Weights of a small image VAE.
Training: soap at rate 0.003, 5400 steps, batches of 64.
Rows from block 4 of the decoder, named by matrix and row number. Rows with one number belong to one channel. Each number is 128 + 32 x the weight over its row's rms, rounded and kept within 0 to 255. All counts start at 0. Numbers have three digits each. After the name is the row's rms in percent of the matrix's.
# convs0: first 3x3 conv (decoder.decb.0.1.convs.0.weight, 256x256x3x3), inputs 160-179, a 3x3 kernel for each
# convs1: second 3x3 conv (decoder.decb.0.1.convs.1.weight, 256x256x3x3, transposed), outputs 160-179, a 3x3 kernel for each
convs0.182 100:153134112080239084138110120107136140132139088119107104127097188085119141139120131117127121182097180169118108112110126100118137097113150128117109149111218192140147133161096097160116149114151101086113099132110049085128154085156117122085076154128097135107077051120131156097130107127146195143149171158147141124170190171109173165177138135095103135122183166149158081107109136129143110129155139096076133172113111179091110134144122101143060126122187136084158139159091132130139089145129133127161138158133164143161178177161137172124143157129105126120
convs0.183 094:167122101100083147112112074137144139146181054199129132191113149176099185150087154113138146116105164132072190164048173141070175127127112141105130126104106143099116202098141202165083149087102135132111126146106145106125131177170198117125176151118107135105089072111117122159130163135112162138117143134150118084143155112104126139090126113112084142144156132122174134123118131150127111133135098043088078025062140089174106129196128125166097119135154218078158139101134149153147130147181191106111071066126137123105173140107163165140157202115119123164
convs0.184 098:154091106109102136102142150129102102174162080146155102124110118105086127119105131107092171194039142153078116094167128122024141128092140064196090079151037125140123179082155193133139161110129108135146074094121154129110150127169156108164113114120157127077137160121125094127118139134220126120107128145104063161146069096173177127143132121153128124145143095164074125146115150097143095074111077109068092138128076155113124135044153161121161144109143136101069142086130177130134168105106131145138155158114154130156121130105110141136137137157154124124
convs0.185 107:126081135101120139073102095111165165113077160113191132150080148138145160125109113130156115096151092119116122141120139121092167154139104189111154157217164128156195155191122143127128142128101136160165142103107112146127119151148145115113133142149101067048124087106122078137148102138117100146124091105106118122149149186145202200093139137060068138053115148193108091118127106112087087072116092101132127174180150147130127127188158143148159101052154081112139102099118145202179141136159155177192138156116122111066142080054142185137126120166103132164
convs0.186 106:073107174131162101129136155105110152103166168135140126162189162146092185125109103144105132204068134109131118148129126114139093111122124127108121098166087085144151088147139147167125181149145141129139166139147138081166000151084004147067108156132113133112150151102122089120160182118144155148132130148129180165132102200131087166125140168078083114114049110128151132085079120159179114116114175117102102154097084099101134108143184139149138093102084130086108119105106125116162130083124136176104146140123125133190114139153161174131238145150110158180
convs0.187 090:180116149145167116106113108129129129108136118142104137162153132207097145099101157172115122164000178126115160105112157126110135152160122120117166065082092140154170143108162153077116119096118173135173154120155191176126046161104000150031128128120147137144144088155098139113175132094160138108114068165113131121148140113189148119129166129079151115138208155106130133106125124131127139088197168149139121100070129077132146145077154194131205091089134098110108172145145162133157166166122125123126175156085150133141080092142135117155078086145131106119
convs0.188 094:210132142140141040131069128113155169118132145136131147156122160166169127125131094155097136147121119107143091129124116084097117115111134130105139202160167148196147122092118125102138120184097095121114092068060126083121167147081080135120105140103079103138131093120128119095123054052108153126141066141110120191119185153126150134139134156179112114148117134073170138124135122121121131142140154165114139151080126055152089083126143112129135160113108128102121142111088096064109122120155087103100158121110143144232103169219090129104113129135137147148
convs0.189 100:106159136123099142147122134119157134109108121111100128101168146148192127093096127147141100064177089116133102150129115054138016125111138118132101093163157166113136121150098169086097116117112154113096115159128128089149092135130093216132119113144102117168111098139166139039162165148126153136157102132147187118155139156100144131125101136139146137081156124130101134129145135125103093082101098110104100147100124106126127118026100120153062128126168137150194141149088131107118159167118133138140140144169121125093150087090092134147139145151152106105
convs0.190 109:161147146166124123075085098144090134172142164162150186125091067170151138143134141126116139188060166112107169095147118129077137151087149124153158128087097143144109144147130059132125156119114158128131157094141176137145136145157008171063047167063204138079123095136151158164120088090116085118105128090156098143185105114172080077106145160159161085107142140154124119117121150134112161146178120129127140147093112150142113093116094154137161037175113050077084087086061110113160138133103120176130137101136178198163209200174171131111173163147131123178
convs0.191 092:082120154164104166085134114180077109198159142127099154165111098130120147133137151158161184139110135158146161107087080133173091139000150134105125149078139129071132152137128165142085065120172119209143057098125181255137096163145132144143131116132129083067157117106104083153131119143152110163105155130097113114153146138145117135157118125126125080087139115099108114159043106161131066100123099069085117113153116103153101213109148113093162145141094125053155123148120121132107152156150140159095130118116133170172102111169192160118127171156115112168
convs0.192 101:112164127124123115093126091101086140136163210087110153102149081078177090099092123110150139120130119158094135101173043091128049117061149112133105151180096123120117118138120151152190139096111151140128132106118073115145186079140191101114123120141146122147082116116108167124089119081156070178100088113122069067173130129160107137124147176152089134121125130138154122128088108153099121177152102122130102090103132152118117123123154129092112155079088103129068135121135093074163135102105094114147152105111157121115078111175129122180121188151164116115
convs0.193 111:122186120056054103145146116126176135124133135107032158135126149163130145157129127131108115103153178138136134140130161145093118144105109109136096121091141177118098102129142137163121148117171098105106126117162038080097178196136172157163141178152121101096137062149123164121135078138051189134138123145129121168130125149076096155157081159180186166115209186147177129109082040131116086110108163156126148129089139143150129142170096074164113097079131156107126135081102186142124142073122115123138080083072087097185165170165156137172152131134120118172
convs0.194 093:200148113136107153136133102087132145111114142136108102105118120233056236119061125124087113162085165112138137117055149121139137120110119161153113121137137115095142099140114165140163145069143133157150109073168193166113144141169103146175169131115130143168150162132151108112093091107111150126089123116186124131203144179162161166131164107093171106113111129144149118102107156122116110095117089097119085048113127154159087115114056157112140076096113057085108133080086129070130148103109100097152093114114120109044151089103152127133135141115147131093
convs0.195 107:165100101114137137166085095171135118173163153115097134166110165146119125073133115086163087099115114117135133139153161143131141117116129113136089107073149134139144117180125149143152136160124119136199159113127133155126168089108167110120093144113129163156127064092093135147094167151126121142119150143136126097127086184140176142123121109123111070138154100133137177146157115100162193093101136063121105161078075143129126112116135101117122122140129175137162132132174125127114091104071114097088157134094155152091141109124105140143169110126162171146
convs0.196 101:141107110128141174170118081136151167144146144152114124107222153116169095155156131070146085103153057134179096189156224149134153144091070124142185128161172127144150154063131124095136114112140132131143152155190169146119089136159118133149123117146138069145129139148123120097143145073130102134153151092100115105105204123154160145127165081126145188122146107101146074120145067127163151108127128166121140124154161116032094134171093123090107118140142061052136171123143154150159123143122125143139135061116136155155163148175119122097114102127154102132
convs0.197 101:145136159110127151121120140101124130111085142147091131131097105120120126099145108125160083060176044121088075055127000043151024114180210136172088090157091179123162128114148093164099082153095112100134154140082115055112107161121142206103138216158166140126132099109113154140141158133139146157125166135102135163102085108085115105122138142123158132156125111162166160145177168104099121145142126185112120091135141116161125105160122102184109101072085095169134126156143169120114095095114084124116178194158132131096144080101087124104129141171092150174
convs0.198 096:195145149121214167156146147147148101127134146104107094183150162127173138084159120155078118145109129089134114077173047110117110155114148156151165175101130109106113135133063179087086078164170149119123115110131174121100168118142143159162122147084066125153085078148075122119088064104139130139120099168135173156127141141157160141167124097132103137067099194159091134137142078125133113125145145115137125144114137115138125135130108153093130116152087142081135111136116100160107098106082133147104141116119141131094102097094081105111123117121141147119
convs0.199 097:139162152070130098177114165094137105098141116148088101170080094149165151102142151127137106081090118078082105154124153119054096087120053133106148135109112115104114148183137192148180120151118179169137131196175103111139104142136095113108084087132130142146113153082147121113084123070087084145105084125100108089089052118048102123078130134102114127082057145113175096157136174169159146177138122137140122146099123136161137133116133120113130161104138087147168101192152104084065117166087113098085111109130111087139049129119084132179134135132201142166
convs0.200 108:112166119056007124116155115162125121166156112194112096107140129075128142118113108125097112163129135110107137143145140117094145133113135148141128167195116129126161091072121107184110154155130173151169172157144141099094122157129103151146130089116121071132120130124155118124144101111183206142166144149134123206131152143101129156178093161171185140166214170180160186145165145139115090119163155098092095053061112113133118140094138116130114149093125179148132165106178163172118071050093095134101129135120087061186174182159125131116139163095161120137
convs0.201 104:156159133160139153111134091079127116091103132097122077114139080148093118179108154175108119192036203124110165165146132124128113092119115132097180156146161107144105174094104136169037199120117154128116121064094143133120255153158254198137136137177096133118151151152130117150089110145081086072095134086104140164098102124091141128114111127133113083144137133167183143133133136095116172137105127109147101161107134143133129000128098089120127146128137130159127121136133159177156107120090134120104166098116151094171133117104085096105126119113138103102
convs0.202 100:117157088133133180109105106110153175116129124136118154154145145146173156154077078095153133135075109140136119207065125106109123058133078183136186151218177172132109136098135173134136142161135142130158070138130133153146094144135065200148125125121137116128105144043089114148120093113093136150090146122142130107177180112082164195150168105125077149131134141090157176122125107117134145126078173160146151149148139141128121170132132104146088143126104104123195156114107128125144155073105102150111184131121117172159097092124127113078145142091095113120
convs0.203 103:126153111138129134073162071112144141103142116164122123117155149129163161118123150114114104124101102097137125143074113131118100147123137139081096120174106131146107145106133143093139144085161126154173146209110135105129134154114152141141130092135122114187164160077106144107100192180166170141129151150134125109124110118101110106128123132126155111093130130119149124105130105100128124100121148167061086157122093108067094152102136112113143139179149146117118131138110113036033156134102135119075124117174125195174173149126120130144103114148152108152
convs0.204 100:186102085184158174152098138165118154132149160171115110149137109087155130099105151070154087030189033088107086173126208132127150123158175146103138204135152201161114132114097143098153124126161118174127108207146158112139157104099139133104184157135157160140186141144168140128151149198100176164122114141176132082127079130103121152160107106126119030081066098144124154110099132120119136142130190098133092105151118116112109108151125132087127093083123093081097044121116109161109120084038097107089127124144144154131182157097139127132095180170125165151
convs0.205 096:069125185118109157099111102116166160186062137137140161142154120122152118117081087135097128122143132111145133162166095152169111132102148148144049129206148109160136116105101114169082090137122144149113139079093139131109118185139179107155172163120133155135140105117101066129195224086108145128109159159114117105155100131083136109143166110176131132150116128108147139105137101113140131128152150108106085124063039130134096141089117115071124143083153141141144138093096062119087133138110067070096133175127121185131163147129134203110137121099130123163
convs0.206 100:151134106191109123152135067103135131086080119060125118134146132171105123117136131108128153116083087141074126110107125124126109138140155154081158144129178103141140128122164095151143091099131123176144128059068110130132123169077108191146118160137141108100108115088132113152109136106137091132124128119143183159166152160129209119121124171187238136143123140168039028142155122190077052119117135083099151095138188119136128123152114124127120174120164124107095118105081044000018129084143095044099113157157170168206106118180127075108128111113107155139
convs0.207 095:105126116091098074098150151130078106048099121161100123115121120116157096127164106132146123108116081103109111114135136158166153089148116106175112158163131136113121113175093185093138126102114133094153110151151126130094090093153161162068103125124148140132116060085123166104114185060126075098126096097136119086232137105158123122121108127132118135123148112123176121069064128129154130142135097096144110167130106091229112088158098139090125146120116080157191121136140115120086153107086106146128134113148159125188153167114077128112109136176121117124
convs0.208 092:106109063113255186103071099161153158086173143089128156111175135135130146098053115159113127057161090093158096121125105142088174152162176082107184115109111133211116119153123127115119119073131194119116112210157153105120100132117075200115121123128115155198113088112103132126168144149115110200124112141104094104141089142078081100130144106124113078118176125137125161186151105143112128140122106163156109152176126145187133168069120155044129140111157130135180118120050136126128110105115125186198169154147151158100103148118123139173123087191099058072
convs0.209 110:152126125145135115132120113110154113173186158174114124137155111124096155132138134117090177176111166188067153148177132147204135113089165110128168109120121169135091113106125090159076116132104173079156194156170144121114137125106134092082068154115119093126116113139094149139158146134112212141117088144105125158131101137147162193113132149163168160167174106040118135072074111178175134170125128165179114132072133122166072062118093091114104140163144171178145116154115162112146100065154094133158095130099087137081150128121166140151131173121070117138
convs0.210 098:107082162134181121119109139075152144152100149139089134123170095128121129147058131123147108162083193156120145104064118142176146112122118114112133055132165106129160127053113171096123114102095187141113119097111110132118158167147145147111065147157106077164174217119078079123169169128134158154110149117156096144113174146142139100109193154150090128124151084134097052100125103156127095127129137170105153126164175099137097123111098150111117139097134111120126166137160084151121119068138124122100131116173106142167151121095133168126137170151120108122
convs0.211 092:111135114160106109133122109071100113145125094208146129180128130116116140130101130148113131165046175157075104120007108183220156098073141145133120105144137142138177097132100197096067129096111170112157175174103105080100081109136106169143144135151198134151099157137154127124177160119160163135149125169198149191160181182099171139132151141156146111067124041085087104129094144141124147192164145143178107110066083106128070097090114057137094093127114121079062106122097153132160154153186117102155172178125149118146140118137162113120134141083164134179
convs0.212 099:088187099084031035129152165157178133123125120158116118152151190090131081105148108145143115111132096103132079115106177160164153131134109114142093113184152102144103144069138125192100118167129114175161165128141084125070191053126157145131122128121137138077123082134116158187118147182107093106105093125112167176133101167097071142096082115086086125121201115135121111101122132111133135140163109106112120110140118142118123138195147133150157128115124140110128094108107167163087091135163108133140125085126143165156147128158146102130169133131098131119
convs0.213 097:116125101201148154139123124130096101145097140097131110119156155162093165134106149144137103123141150091184151103152132086092137133140134114121140092180153120154140101102117082128094130134096147126087166122166138175115132140104157178154154101163110112100122120080158091069145107183136146134100148119146033100128142132113082130095075106123074132154115183147102116116169103112148115162119132188060137145218162127161090111124088182132098114137166168157180141167188143149193104079063139102138169101079156157131121098101096154160106109111123092146
convs0.214 093:124142117155033125184159074093122186137151165148121135176126118210116163162120158095149132120135142143119109140120111146119124143123159127148163127146116165135141097109137145140102123128141157131103092100133128067072101112095084160103140143073156084065149138108138113063085092081081163104116107124166112094122136150118098152100118155129105125089132146155129125210156146130129158138151101139140112116067128147112126171114138086175086095101142121095090190109082079067094143157164109101118094097162159142107197153067111121143078134123124160142
convs0.215 095:113123145051062054122122157108143113118197166141183167165166152174133143120136139098071137136097164105100123115144065093080105098117110149148136166107143132159141159152142083136177128143096141154152147139157122128121143065185099146109139151160122099077179157094119130102144162147075163106137128133128072070111102090114125141164133085128149179125148106119107126167146147130133149129099145099106149128074083114099137094160078182099165156102099070145107100145095145161136154121103126149113126155155143142118142177135128111155140131100151125122
convs0.216 096:137115146136023091124108115134088103148185171140092057116129121150101138136127121125137128141132166130128114137147149123107117147113155159147107119106098101166168122159137105174153153128144156166138156120133142097132151140128159163142096144126139087143048110098119082142142052125176205100128089105168092138138120135137180156137150149129159089117050175136146124138112107148108129102153142104062103082085137140139125159130145136134127093143119127079147107134097046076123058067140111116150136163122094191185121109139115161183166197138165144154
convs0.217 109:125138126091080139113132134144133127105100091140108177175100132146110069076132127083089100124119146140146137143027139103113109111098114156164104155104048147120068140103125104096115135056150111106112122163083101082139120107119222105167133115195098088102152170127123073138134153116069139092128133172116146101204122114204148120154139083086077174095121127130141135107125092099102124110143080088126129109134202164163143119173081084150097122131132134144149113124132148194132103162130137085120102137104147093175131163156164142115104123149073160102
convs0.218 095:113144159124132178146133107147169136132201166176112100143158095185149119121120100134141191140160128114093138167110167190104141094156135133183112162111101143155158146127162108131112122131144120165151130159118095101107145155116104135185140148147150099023110124148131089094118105138141113171157123115121116152152147136122152178117128227153157143100124130108120189070129102120106114125082147153119095096173127109101093149111116117113142158118174123141162184126088136218215140147167133218203133134163121161141128088094178108118156169129128167185
convs0.219 094:128092142158107136117186135161110099115095107158118187088164117110081130111133134148095123190078123086131153128171126090172117111126107151089142105147117114133144189105122130109169104120129112118128189151089142142145175151111217149119172111141150101106159152120133143138145182146105127122126159118135089142122131031104097087158097187131106111139150093106111118147197134134114104111100114137150129119154178217101123088119089058124122099101143052124125062052096083115089163110121164127136143157117132179021142146117119161071140152136162127208
convs1.182 109:119166154127105097176119134133148113148134166128117091092184126096137156088079139095132089093159072135137086106103135159139168155131158057121073114081130111126137128127124110158148169083109109150165197184210161123136142105145157109178129147141197195159162145085209193194133100094126104080133101115084076093105102113063119139122157124155128168154138098117128114122144121162142133084119096132187123090098137170160106096118099129131098136138134097160137062109112174100125084107119125145122079115095139103162126088109160141149155145112055109151
convs1.183 094:148205190140131101128130109132100085180138180109138165117139124102103058083090093158132154091141112119099129112080091125148184143148148144114129178176130101149177170128073172147007149129001094098154121114146125125134146102116170097092078095102064142221081103174166140191172119146095109099142108076101142180130070170119122135100122098118116177137138169133146149110104107103110062101190183144109194136124083105075128118068150196158151162162138138126069148159103107141079091126092108054139105094107171107088075151127111136094129105084126129112
convs1.184 094:114085194124102200120172156148111154089149111114089132143148202126177144159167184158120107122137085142120119182184167148107154136133093109174112175150169147142197158147062158121092099155128116112113168142133131136138123135131080110096065061114144141106138104081165141124132109146097104100140123112139094083129164125131179132171046130178105151133170121102121190088132150133115121166113119143187120195182127082046079113115116161159118132069115103109180128103144133137093133116054155125143154143099123098137106151144117092093102112100113102113
convs1.185 103:114118117100114156143134158117120129150116160084089156144157160094135156140157118121164146129161141195139108127082104138138147174153152104111104127102132096128140150077108167126157098106142120118122169139121076097100099115137136119130083118145114141162172173138192152110151149150099126128141145093060058160080128108110126174085106176119127120146171085217179178172140074130097112156108134093103162162146109088120142087108090118092067152133157126148138153230177116161102076098077110069090162131135130097153138142189033121109170140059068087140
convs1.186 108:085094095141109149093180104140140133117107181115142157163185071087139104087104061137146121123169030120120113150117129143113168125126186094174176095128147153141177067062081093116102128104183110160136129103078113164121091112176128170226183198190140182114094139154120132101118109132122095058152063035121184136093133110078125102116124137158135153131135145094120151200126143103135154142143120129161113083158117139127141039149163105136136144159171130098165111149153141149106155122153113102129125064188144121123115123110123098111105095080116149110
convs1.187 089:158134202178123084149087068145123127131165110114123180104144145132094070124073083097132181150081099096130090053157078120141137217159223145079117128204156114107158163137150106093150118054125128132105090156136080128074096140143180220191162236242077097172107139142106139110109178204175135094170116100120070102091143123142147095074110117173101132121116114088148089137120162127150181136131105141114103115133081040088114094168141123177157165161098127111157132124146114097143133109111167074126088186155089128114147156117159165155149132135114108125
convs1.188 098:132200139137117063099120075102074117119126100110128097127133094105097122092116092172160107198093132116153108138142167128149176097116153103097084106083101106146090131103107142136098147169143196225170212163183166209194142169139116107172179127128126096073097133150093140178159172156127150141162171151134141129151125140095123142140138118126154134111137077167172123095130162102116157153153086120121055128124094109092170158172134103165145141126134155161092145125121187143160142152134128157162099120130078105146109117163093152159119142170137139167
convs1.189 101:132142148120125168112148136127116141108131136138158094067140155110122097116080135143101116103113139110108103155147173147159131120122116141135111132155090157125159111167111143153187150131139103131145153127128144157115116191155086091135130123116157111116059131064154173164123159083121172167084098114076062154064142110092104075095093085156107111116158079152167125145143151164154151089099134124135156178167133177150158161139217139115104162101145138136111075085100160108133179108082125147108135195100097202099073157120175115153105148113085139095
convs1.190 110:142145166108118132115165140096083040125109065152152100132187082173106108147157107136161135090141050160181120121151148130180175177082178077154118154140125107186082097083110115126124116151101102070106121140106122139133220201208220152181092136107114126128100143127139128125157111153135131137146160147108182121140139065156173143089090141111088158109123100131053135123128174109111102120134118145115151112112129097136117130174101151114119152107169140122231130104220136129124155119134135126148094117082104107123167132084085148124064172083112133110
convs1.191 092:112159143104151101127122130119171124127137115145166111113065113098108081159095079091106122129130173090130085160197130129113063152155111126162096160156101153147128085157179127133103118116134079106113180178189094118176151130127142138139088132166102100138146104000114117121089134129093078132091123134134146112104127140121118135128151166161140089144138098161167112184100146099167190121108105139115172157102109081114081126108045139136137108130077117093157105141103170116130099126099143141126102104162143139100151135085174121132117121177132089099
convs1.192 101:148125104138089122131091145104117110059105119147157136127166165138072097171162159141117112129149121160098130149173155175179141207116113124088146159137118141145156106129101095093102172091164106116151129097111113072129127158151147146094116112130106128157116096117107137134115166131135140090174146116135128082167135141196169143130166094110145124121170126138101169164131125095087124080122181116159141122086138127177102112130141158157139144143122150128107135172140134164185083183153133135098117135153122151163152137112115155122144143141108144131
convs1.193 110:187132093160178153122134114134234203120137185180174193116112089128130110115199132084107124104105114117105169177123147134127128157102121153156132135159127149093112140161103140126068107147115182133157085152211170148175067048142146147105112124122097125121128180113165139132124098129148149156112136161114128156130179142084122173089060106127120067109078114165127120164134106135121108130153083125125104112154153119133164146093109138127182112135138129149141119151117129102132163146159183149086097122121142153126154185185093168147113102104119157130
convs1.194 095:090144096108154103136058063106131139121134157093149217141185126054106123095112174099143160125126124134119128126138091141070103184173195134158220125115162118100054108127136120131096119134094150148105096135127113129099164091116092123131024160098150106136108123115096127130122121183137120126167165176107147125037150064097195087127161206169110175166128141105136120088137121108070062155163163106122141137149161118070070183170110148222021155096126139101182155129187104124121130127118175154142092119139158145100121191149206140109149117075140086117
convs1.195 098:135109061219129070125148107164166130148105064124129081127160134146156128133142084171141148140140143134081122149113118072112117131122105117132162158131184158100099146095133116137092145105154094160101159150097084078079154133138123122134120113080119128154108135161134077117067123145133106134145136187148086108096150119105166161173122114167173171135197142071127112048123145142135153222206122173103141109176101118145142099117135148100105112107118129152189126111143179190108214170101163132144152130089131107154165146099122144073130136121144179168
convs1.196 098:146138126107084127125101169112173152116129106097071109098142110128164119082057111057082086103082148107139151139153111114140079107020110143105147071182140008097150167162171120145162115185105072120070098111087121103114103112162087153164122153096161115124133136151131204133177162066192116085233108122165100078140098138084113164149132144121168139125104119144118144138093135194110144069104124110122108132146138087122114099119064142199173137142075125128124127122176103112093092118148102128103078180128084143120165140123141100144141148166133152135
convs1.197 097:167099136066097140043126078146172135162196198120153151152167117119095085147116145153131129124133105115152119071083151193194152223255138120138105128119127147079116122162152078156142045115102120118142173118090125140174099017069141069109123151157085137149159128121127130131103099124114113138114141127120126154113169105094114117138126152171145172150111088147152160085120147124088074164146173170112163117089133139086142099088093120096100143084142093083156133155142155133121146160176121160111151112169163137159131121099099147111088109145110132160
convs1.198 101:098073102118088094039022081170180167116106141167097109198070146087101063122010099103074120171118070114109109089136107135090145160139121168128128139102117106090107135153158152175135199151126144143124142108111170136103153094104135097095122151155121145175094167198137157099116143131123161122161214099157142132156131118080083125067132170086156188184133090153144113165125151207175100093139085152100162109094160160131168203132122158100080150178149115123137182143140152143127127136145156116125102120180193138145145127114146151126147147160123145155
convs1.199 101:120133115128146185108067152162143146123113142132152150145116144100141087152104084161167188124178135154121108150204140161159153160119157155155174090160128121141122074110073101059082104085049114065200044101103104073066137186131130127177118161185145149121126154128127100139178117152089159179132161141101189185142168169143141106146150207121161180089142143072067067081140077113179132147156159125131151147145126134182133124153154127108142123059162104091169146109110151123143161110068115145151130180176124116087095131105073148085168123165124099150
convs1.200 112:148138202111142156129202176167112086174158107121121099115133135101153173065091180137149083201135095135157150122151125132141138150086129135105083103119107115093064157113135171171134163199162175131128140095106124098083150189160113127133133108173130150095110107125140143102174092038151130088186110085129156169120160109093140164100060156072120111113122128165131150104059119107090093103161166093135155156145095157119093110141118145138114135102115110119101152148100141173159165128172142135135133112142082128117138153154124126104153112096132107097
convs1.201 103:131133158118101116097109117168159097175137116126172144146089176171108111126128103123089116083088090139118056116122158098099130081107099165091149121129110086153155140168051140174108166179120113098155171148091110145053096119113109048065096084028143135143102131137104139171224134178179112166144164150134085168128161169153114143146095099112182126172142122086141111141138179088107121149149100141155092092136118107166182126152244146109148152164157129146093120169133128150110157112099124132100110159174127124186156111112163111161135134169128145101
convs1.202 098:080140127107131117094124075129133127118137127091095147110208157107143113065084117068128125097152184095061179175181182111100098113116114100173070095086099066159130100117133137115085129048134085099127099122137093183106106102118085099120108151106119136105172077127127122113135110164140110188113123130075104158131100105114118149110107134108108180143097163100130113145138130114098132071085099092165114083145123144112128110122095088102140158077157101119134155160129153147166133131092074160113143155151088128114171143111180167145128132099184122113
convs1.203 101:117112233121112110145127054157148147133112165108153141172097040126154090083112143154129119143124153122196139169167170101111191123150162134128163129148105142138132111104126191132130132153110102118087130114142117057112154137105121160095147122122157114141100146140139149159101109083049097108029123141129088159077146132112105088123121141137133118131095092137183157093098135131099105138133142142131135161173138124155173135131135169152146069128141120118135099054134174154117164125132164163120114122092117130154106162098159158131125136134184150120
convs1.204 099:091140128102132104173156091132137153120125146096107098096126117087150124128149125145174120130068112119099091115071108107144102085091069108080047124084080124132140123110129133141173134151112123103140092068148114105117150129127142096109134091119167144088121086078126120084141116171069074130067060047119155134113175124131127161150132126194152096132170092137133131088103119107113104127170126158101167100117183144109165130084086136168036103120160086136163131167167155140140158138151111134202153144109148122100112120096097069113107112148132107135
convs1.205 097:096121157054124173070127182118161104122183084160097108197146140157109167134138118115154208123135144157159156092151150150094090146096084091101147129100143143153077128113138156136158129155148120172144116135111146141124140158150104112086106124117080156162093124130126091089084130140168055121135102073164146136130134111117125139115161125120147093173110084124085126131140128099089129187128119155138073130100122145159128122136119173109151086080099142139105124134120111187196147128165171091186132099173158103144121149127127127147190129128163110132
convs1.206 102:175106136198134082174115163139136195159128165164123151142171144108176166151135155124154121156138162171155126109119139113138174166146136089079165097123118162114107161165131095146131125137127188164085156154107165120149131055123112086124131126112160132093131118143161168179122101118084147105144143158155136154109078140108086128073104138158092108093091154177137098225128061227150059094119140115103186112172096176125088129088149137101111184168138145136125079089126135163123190194173207190163140177146107094136119191083143164126167135090149148092
convs1.207 098:117166141143151174122129116186121102077142167174223154144139150135119143178112093141167163171150105108075086120155172068097146122053125177101072160107151156144147128139132200110149186141182135080117081135129125155130105164160127110152154189175159098090115135150062122185178176148184120141140101100142136157169135080146113095095142123150082163145172128140133141140119171097115161142164114092088092174119161150166133148101100093134071068092156078105092159094121126111148130150107115161150128122105091136146141089154081121139074098147131167149
convs1.208 098:127128123077028152112070146085070191063129144138138088147163187118144156142092146154051158130109164096143151039028048082139105199210166116091079102141122141172170169151161160119176146066172091126129165139096098123076086099107125123118157140131109105151140163126133163116113167170077100123121105142153142150092150175110138121132110089155111127158156140184117093194120049125164088112071099173122100113157115201244255202125175116050058185163171100108151087145124063151141099128157156142158112129152112140089189094088208163144106139095108117098
convs1.209 106:169182125141118120127133128116125133086105128107141180113138163141132138111094093103092068137118094108108165137148141073075124018114058130177100129129159152166155165178106176114209143118188106058094067078098088151132174157177146188123171125089150145136103121159111141134121174151106093123146064128100085094113141115109143103107037085108106112115146154156148106182167137149139149126147082132087089125114150137107163154131231166143149120141116121123116108071049119120151109132115127098150137134148106115142117121142125175156112072141121051069
convs1.210 102:128159140099089149103149119117071105137122163128177128153139060154135113204210131114134122096110130111189102136119121112109123139158157116166175144151207162186125128183161123140113140102132125149118191115100154125151114154172157139123115073091164100139131096137126135087103113088071102158101058069133113133086152122121098134094116136113109138142100119187122155165122191173141153111105105087158094135145136182131052112155087133194112120133107104137090125172158141170155131145112170139117144131108099120105151112147132131166114064154076097127
convs1.211 099:134166117115138106173185147109046041183142065151174142137175135137143116114133123167134091149091106130131093132135140101088081179193109051104168139116179099102120107152190105137108147133134173167184117150134109118102094083129112148169159142178153136171146140157146181118098120088116079074134104124095119147037116148072085085150162140089162111105072156130141124134118138198141144175148140152119128131107102143136212107110239179179148180099135133128127118149135099121141105114121101129107125139097103120138106129117064083103113109177141131120
convs1.212 107:123133093160119180169099168149142078144145108126120159150104173169166133141108116140132134145116139115098149072148146103119100121166123169139126095119097136160092118053079158070128118166123116167121120124118092067141133116114152085172187165166065136128063166086180145136146140086112116139118116146142168147117153108139115137049122116132132167149163139150123114107141158179163111157145108154133139151100131176101090131112059142149116148159099146118148136142139112157149088144159147114113080107140177105159174187108121144164172107099179088174
convs1.213 098:105125102113101064115097095163125160149156121146136135163192191149161135093102103105081138135093112136102042101099082102105149176125154123048143042084135118129148177130046160112209146215198183157112165161066113095100089099127105089110169119145176145127156120122139101165114141160157120152146142100143148147166130123127169093099124101114102145153180128071091122130095150161117100142031098138144115158174116105098102141137080156112118081131152077079107086146148143139143167166150161189102132087191106164112142136103136103117158130158132180104
convs1.214 092:161144131134173111094157102110106138122125154129100115081112147120107099136165083066162122123124091103092119081091121144127102120136141129163135114150139128115173094151123155166136133163132216206149171185101122121134140166112124112184141144159138127123170128059166060091098154195099164144175089183130163135163166116139126093131133163156125122122139169078052116122115036113088142181155142127134146179097084129123172096145173158156083101093144191170111111144142138128107093148100140123170138149040184133098116155136090100120126109214142143168
convs1.215 098:109176140178109165159188189072041109112132124170152130129103112139107077136059089142092208134111187135153200085137137145164133166150163126097131121097111133084148153058156111091150096092141100115128105079139119143130158118125165126152154172123140107103113104082145165097096112120117100140102148136096094175164102147226173106111088111142078167086126115084097124105125124154120119159116132126140122099119132154087101168110144146122167178129092096168121162154161115096123132102115102128085135120134104124138133109091164089109143174101134119150
convs1.216 096:129080111188186148176179136158111128074090138133126080129176166135158126149111178107146175125132107109108085153153062156107125052079132083100141121144166129138162114140166094141194094152128091107116133103050132110100136105153130121120116090092135139095151128174139175146156130102166123108145152056155097129118171093159163158119183092106111118117084107126124051147179163155150130091171140127102186143155122133153092085111103140141127154136089159158154158114185122130135128131174093107180150129165106097152118120113122112069083087112133099113
convs1.217 107:060118196064136145054185152140156092107161120103160162178173225103214116151123022097144109164164190147167154143147138149141141168157152208093140108157074182134147101120126127111145158142119160176136167119187153152171048086150075136109189199106170128167086111086157130137114110172136124182137137144163144080095130109145149097129108131193170077143085140151182201151118188119122120090119159179117151159153140125166120214114131136128105146174152101079076109174172090149132139092122094088122159106138098086171113158163148146144152138102114126117
convs1.218 100:123135089088107082068026084123170133107098095112109087086122149156122163156119091117112199171093116119041131112084128064121118108124073090086121153105081142102122132115108154136103103114117167153147095142164113119117108088129149132121130102144143134081209135162163133097090122134178171128141167170106119152100107145117121101130159085150094168089117169068114156100120159087149196148102095154135110146142126110147107162159140198144151146133097121126131113130096096107154048113146120089146098067177156152095122093183126100173098105088176096139
convs1.219 097:137108103109138121103166154088109145106133132152166107116125158169163147171179163118151145174118088178134114124133119064079130125090140193141149164155101142168110113123167121152081128155104140109127174154120123114124106150125168108064108087058135113114084101100114103129147105125122106121142138141192133160157089118126155181170124134150156126115129150149154124092078099096116138104083136144162160163150124181178177144182130150179059189159155176108196137141141159106117148114113141135150086121125148130093114147100093146131119125130124140165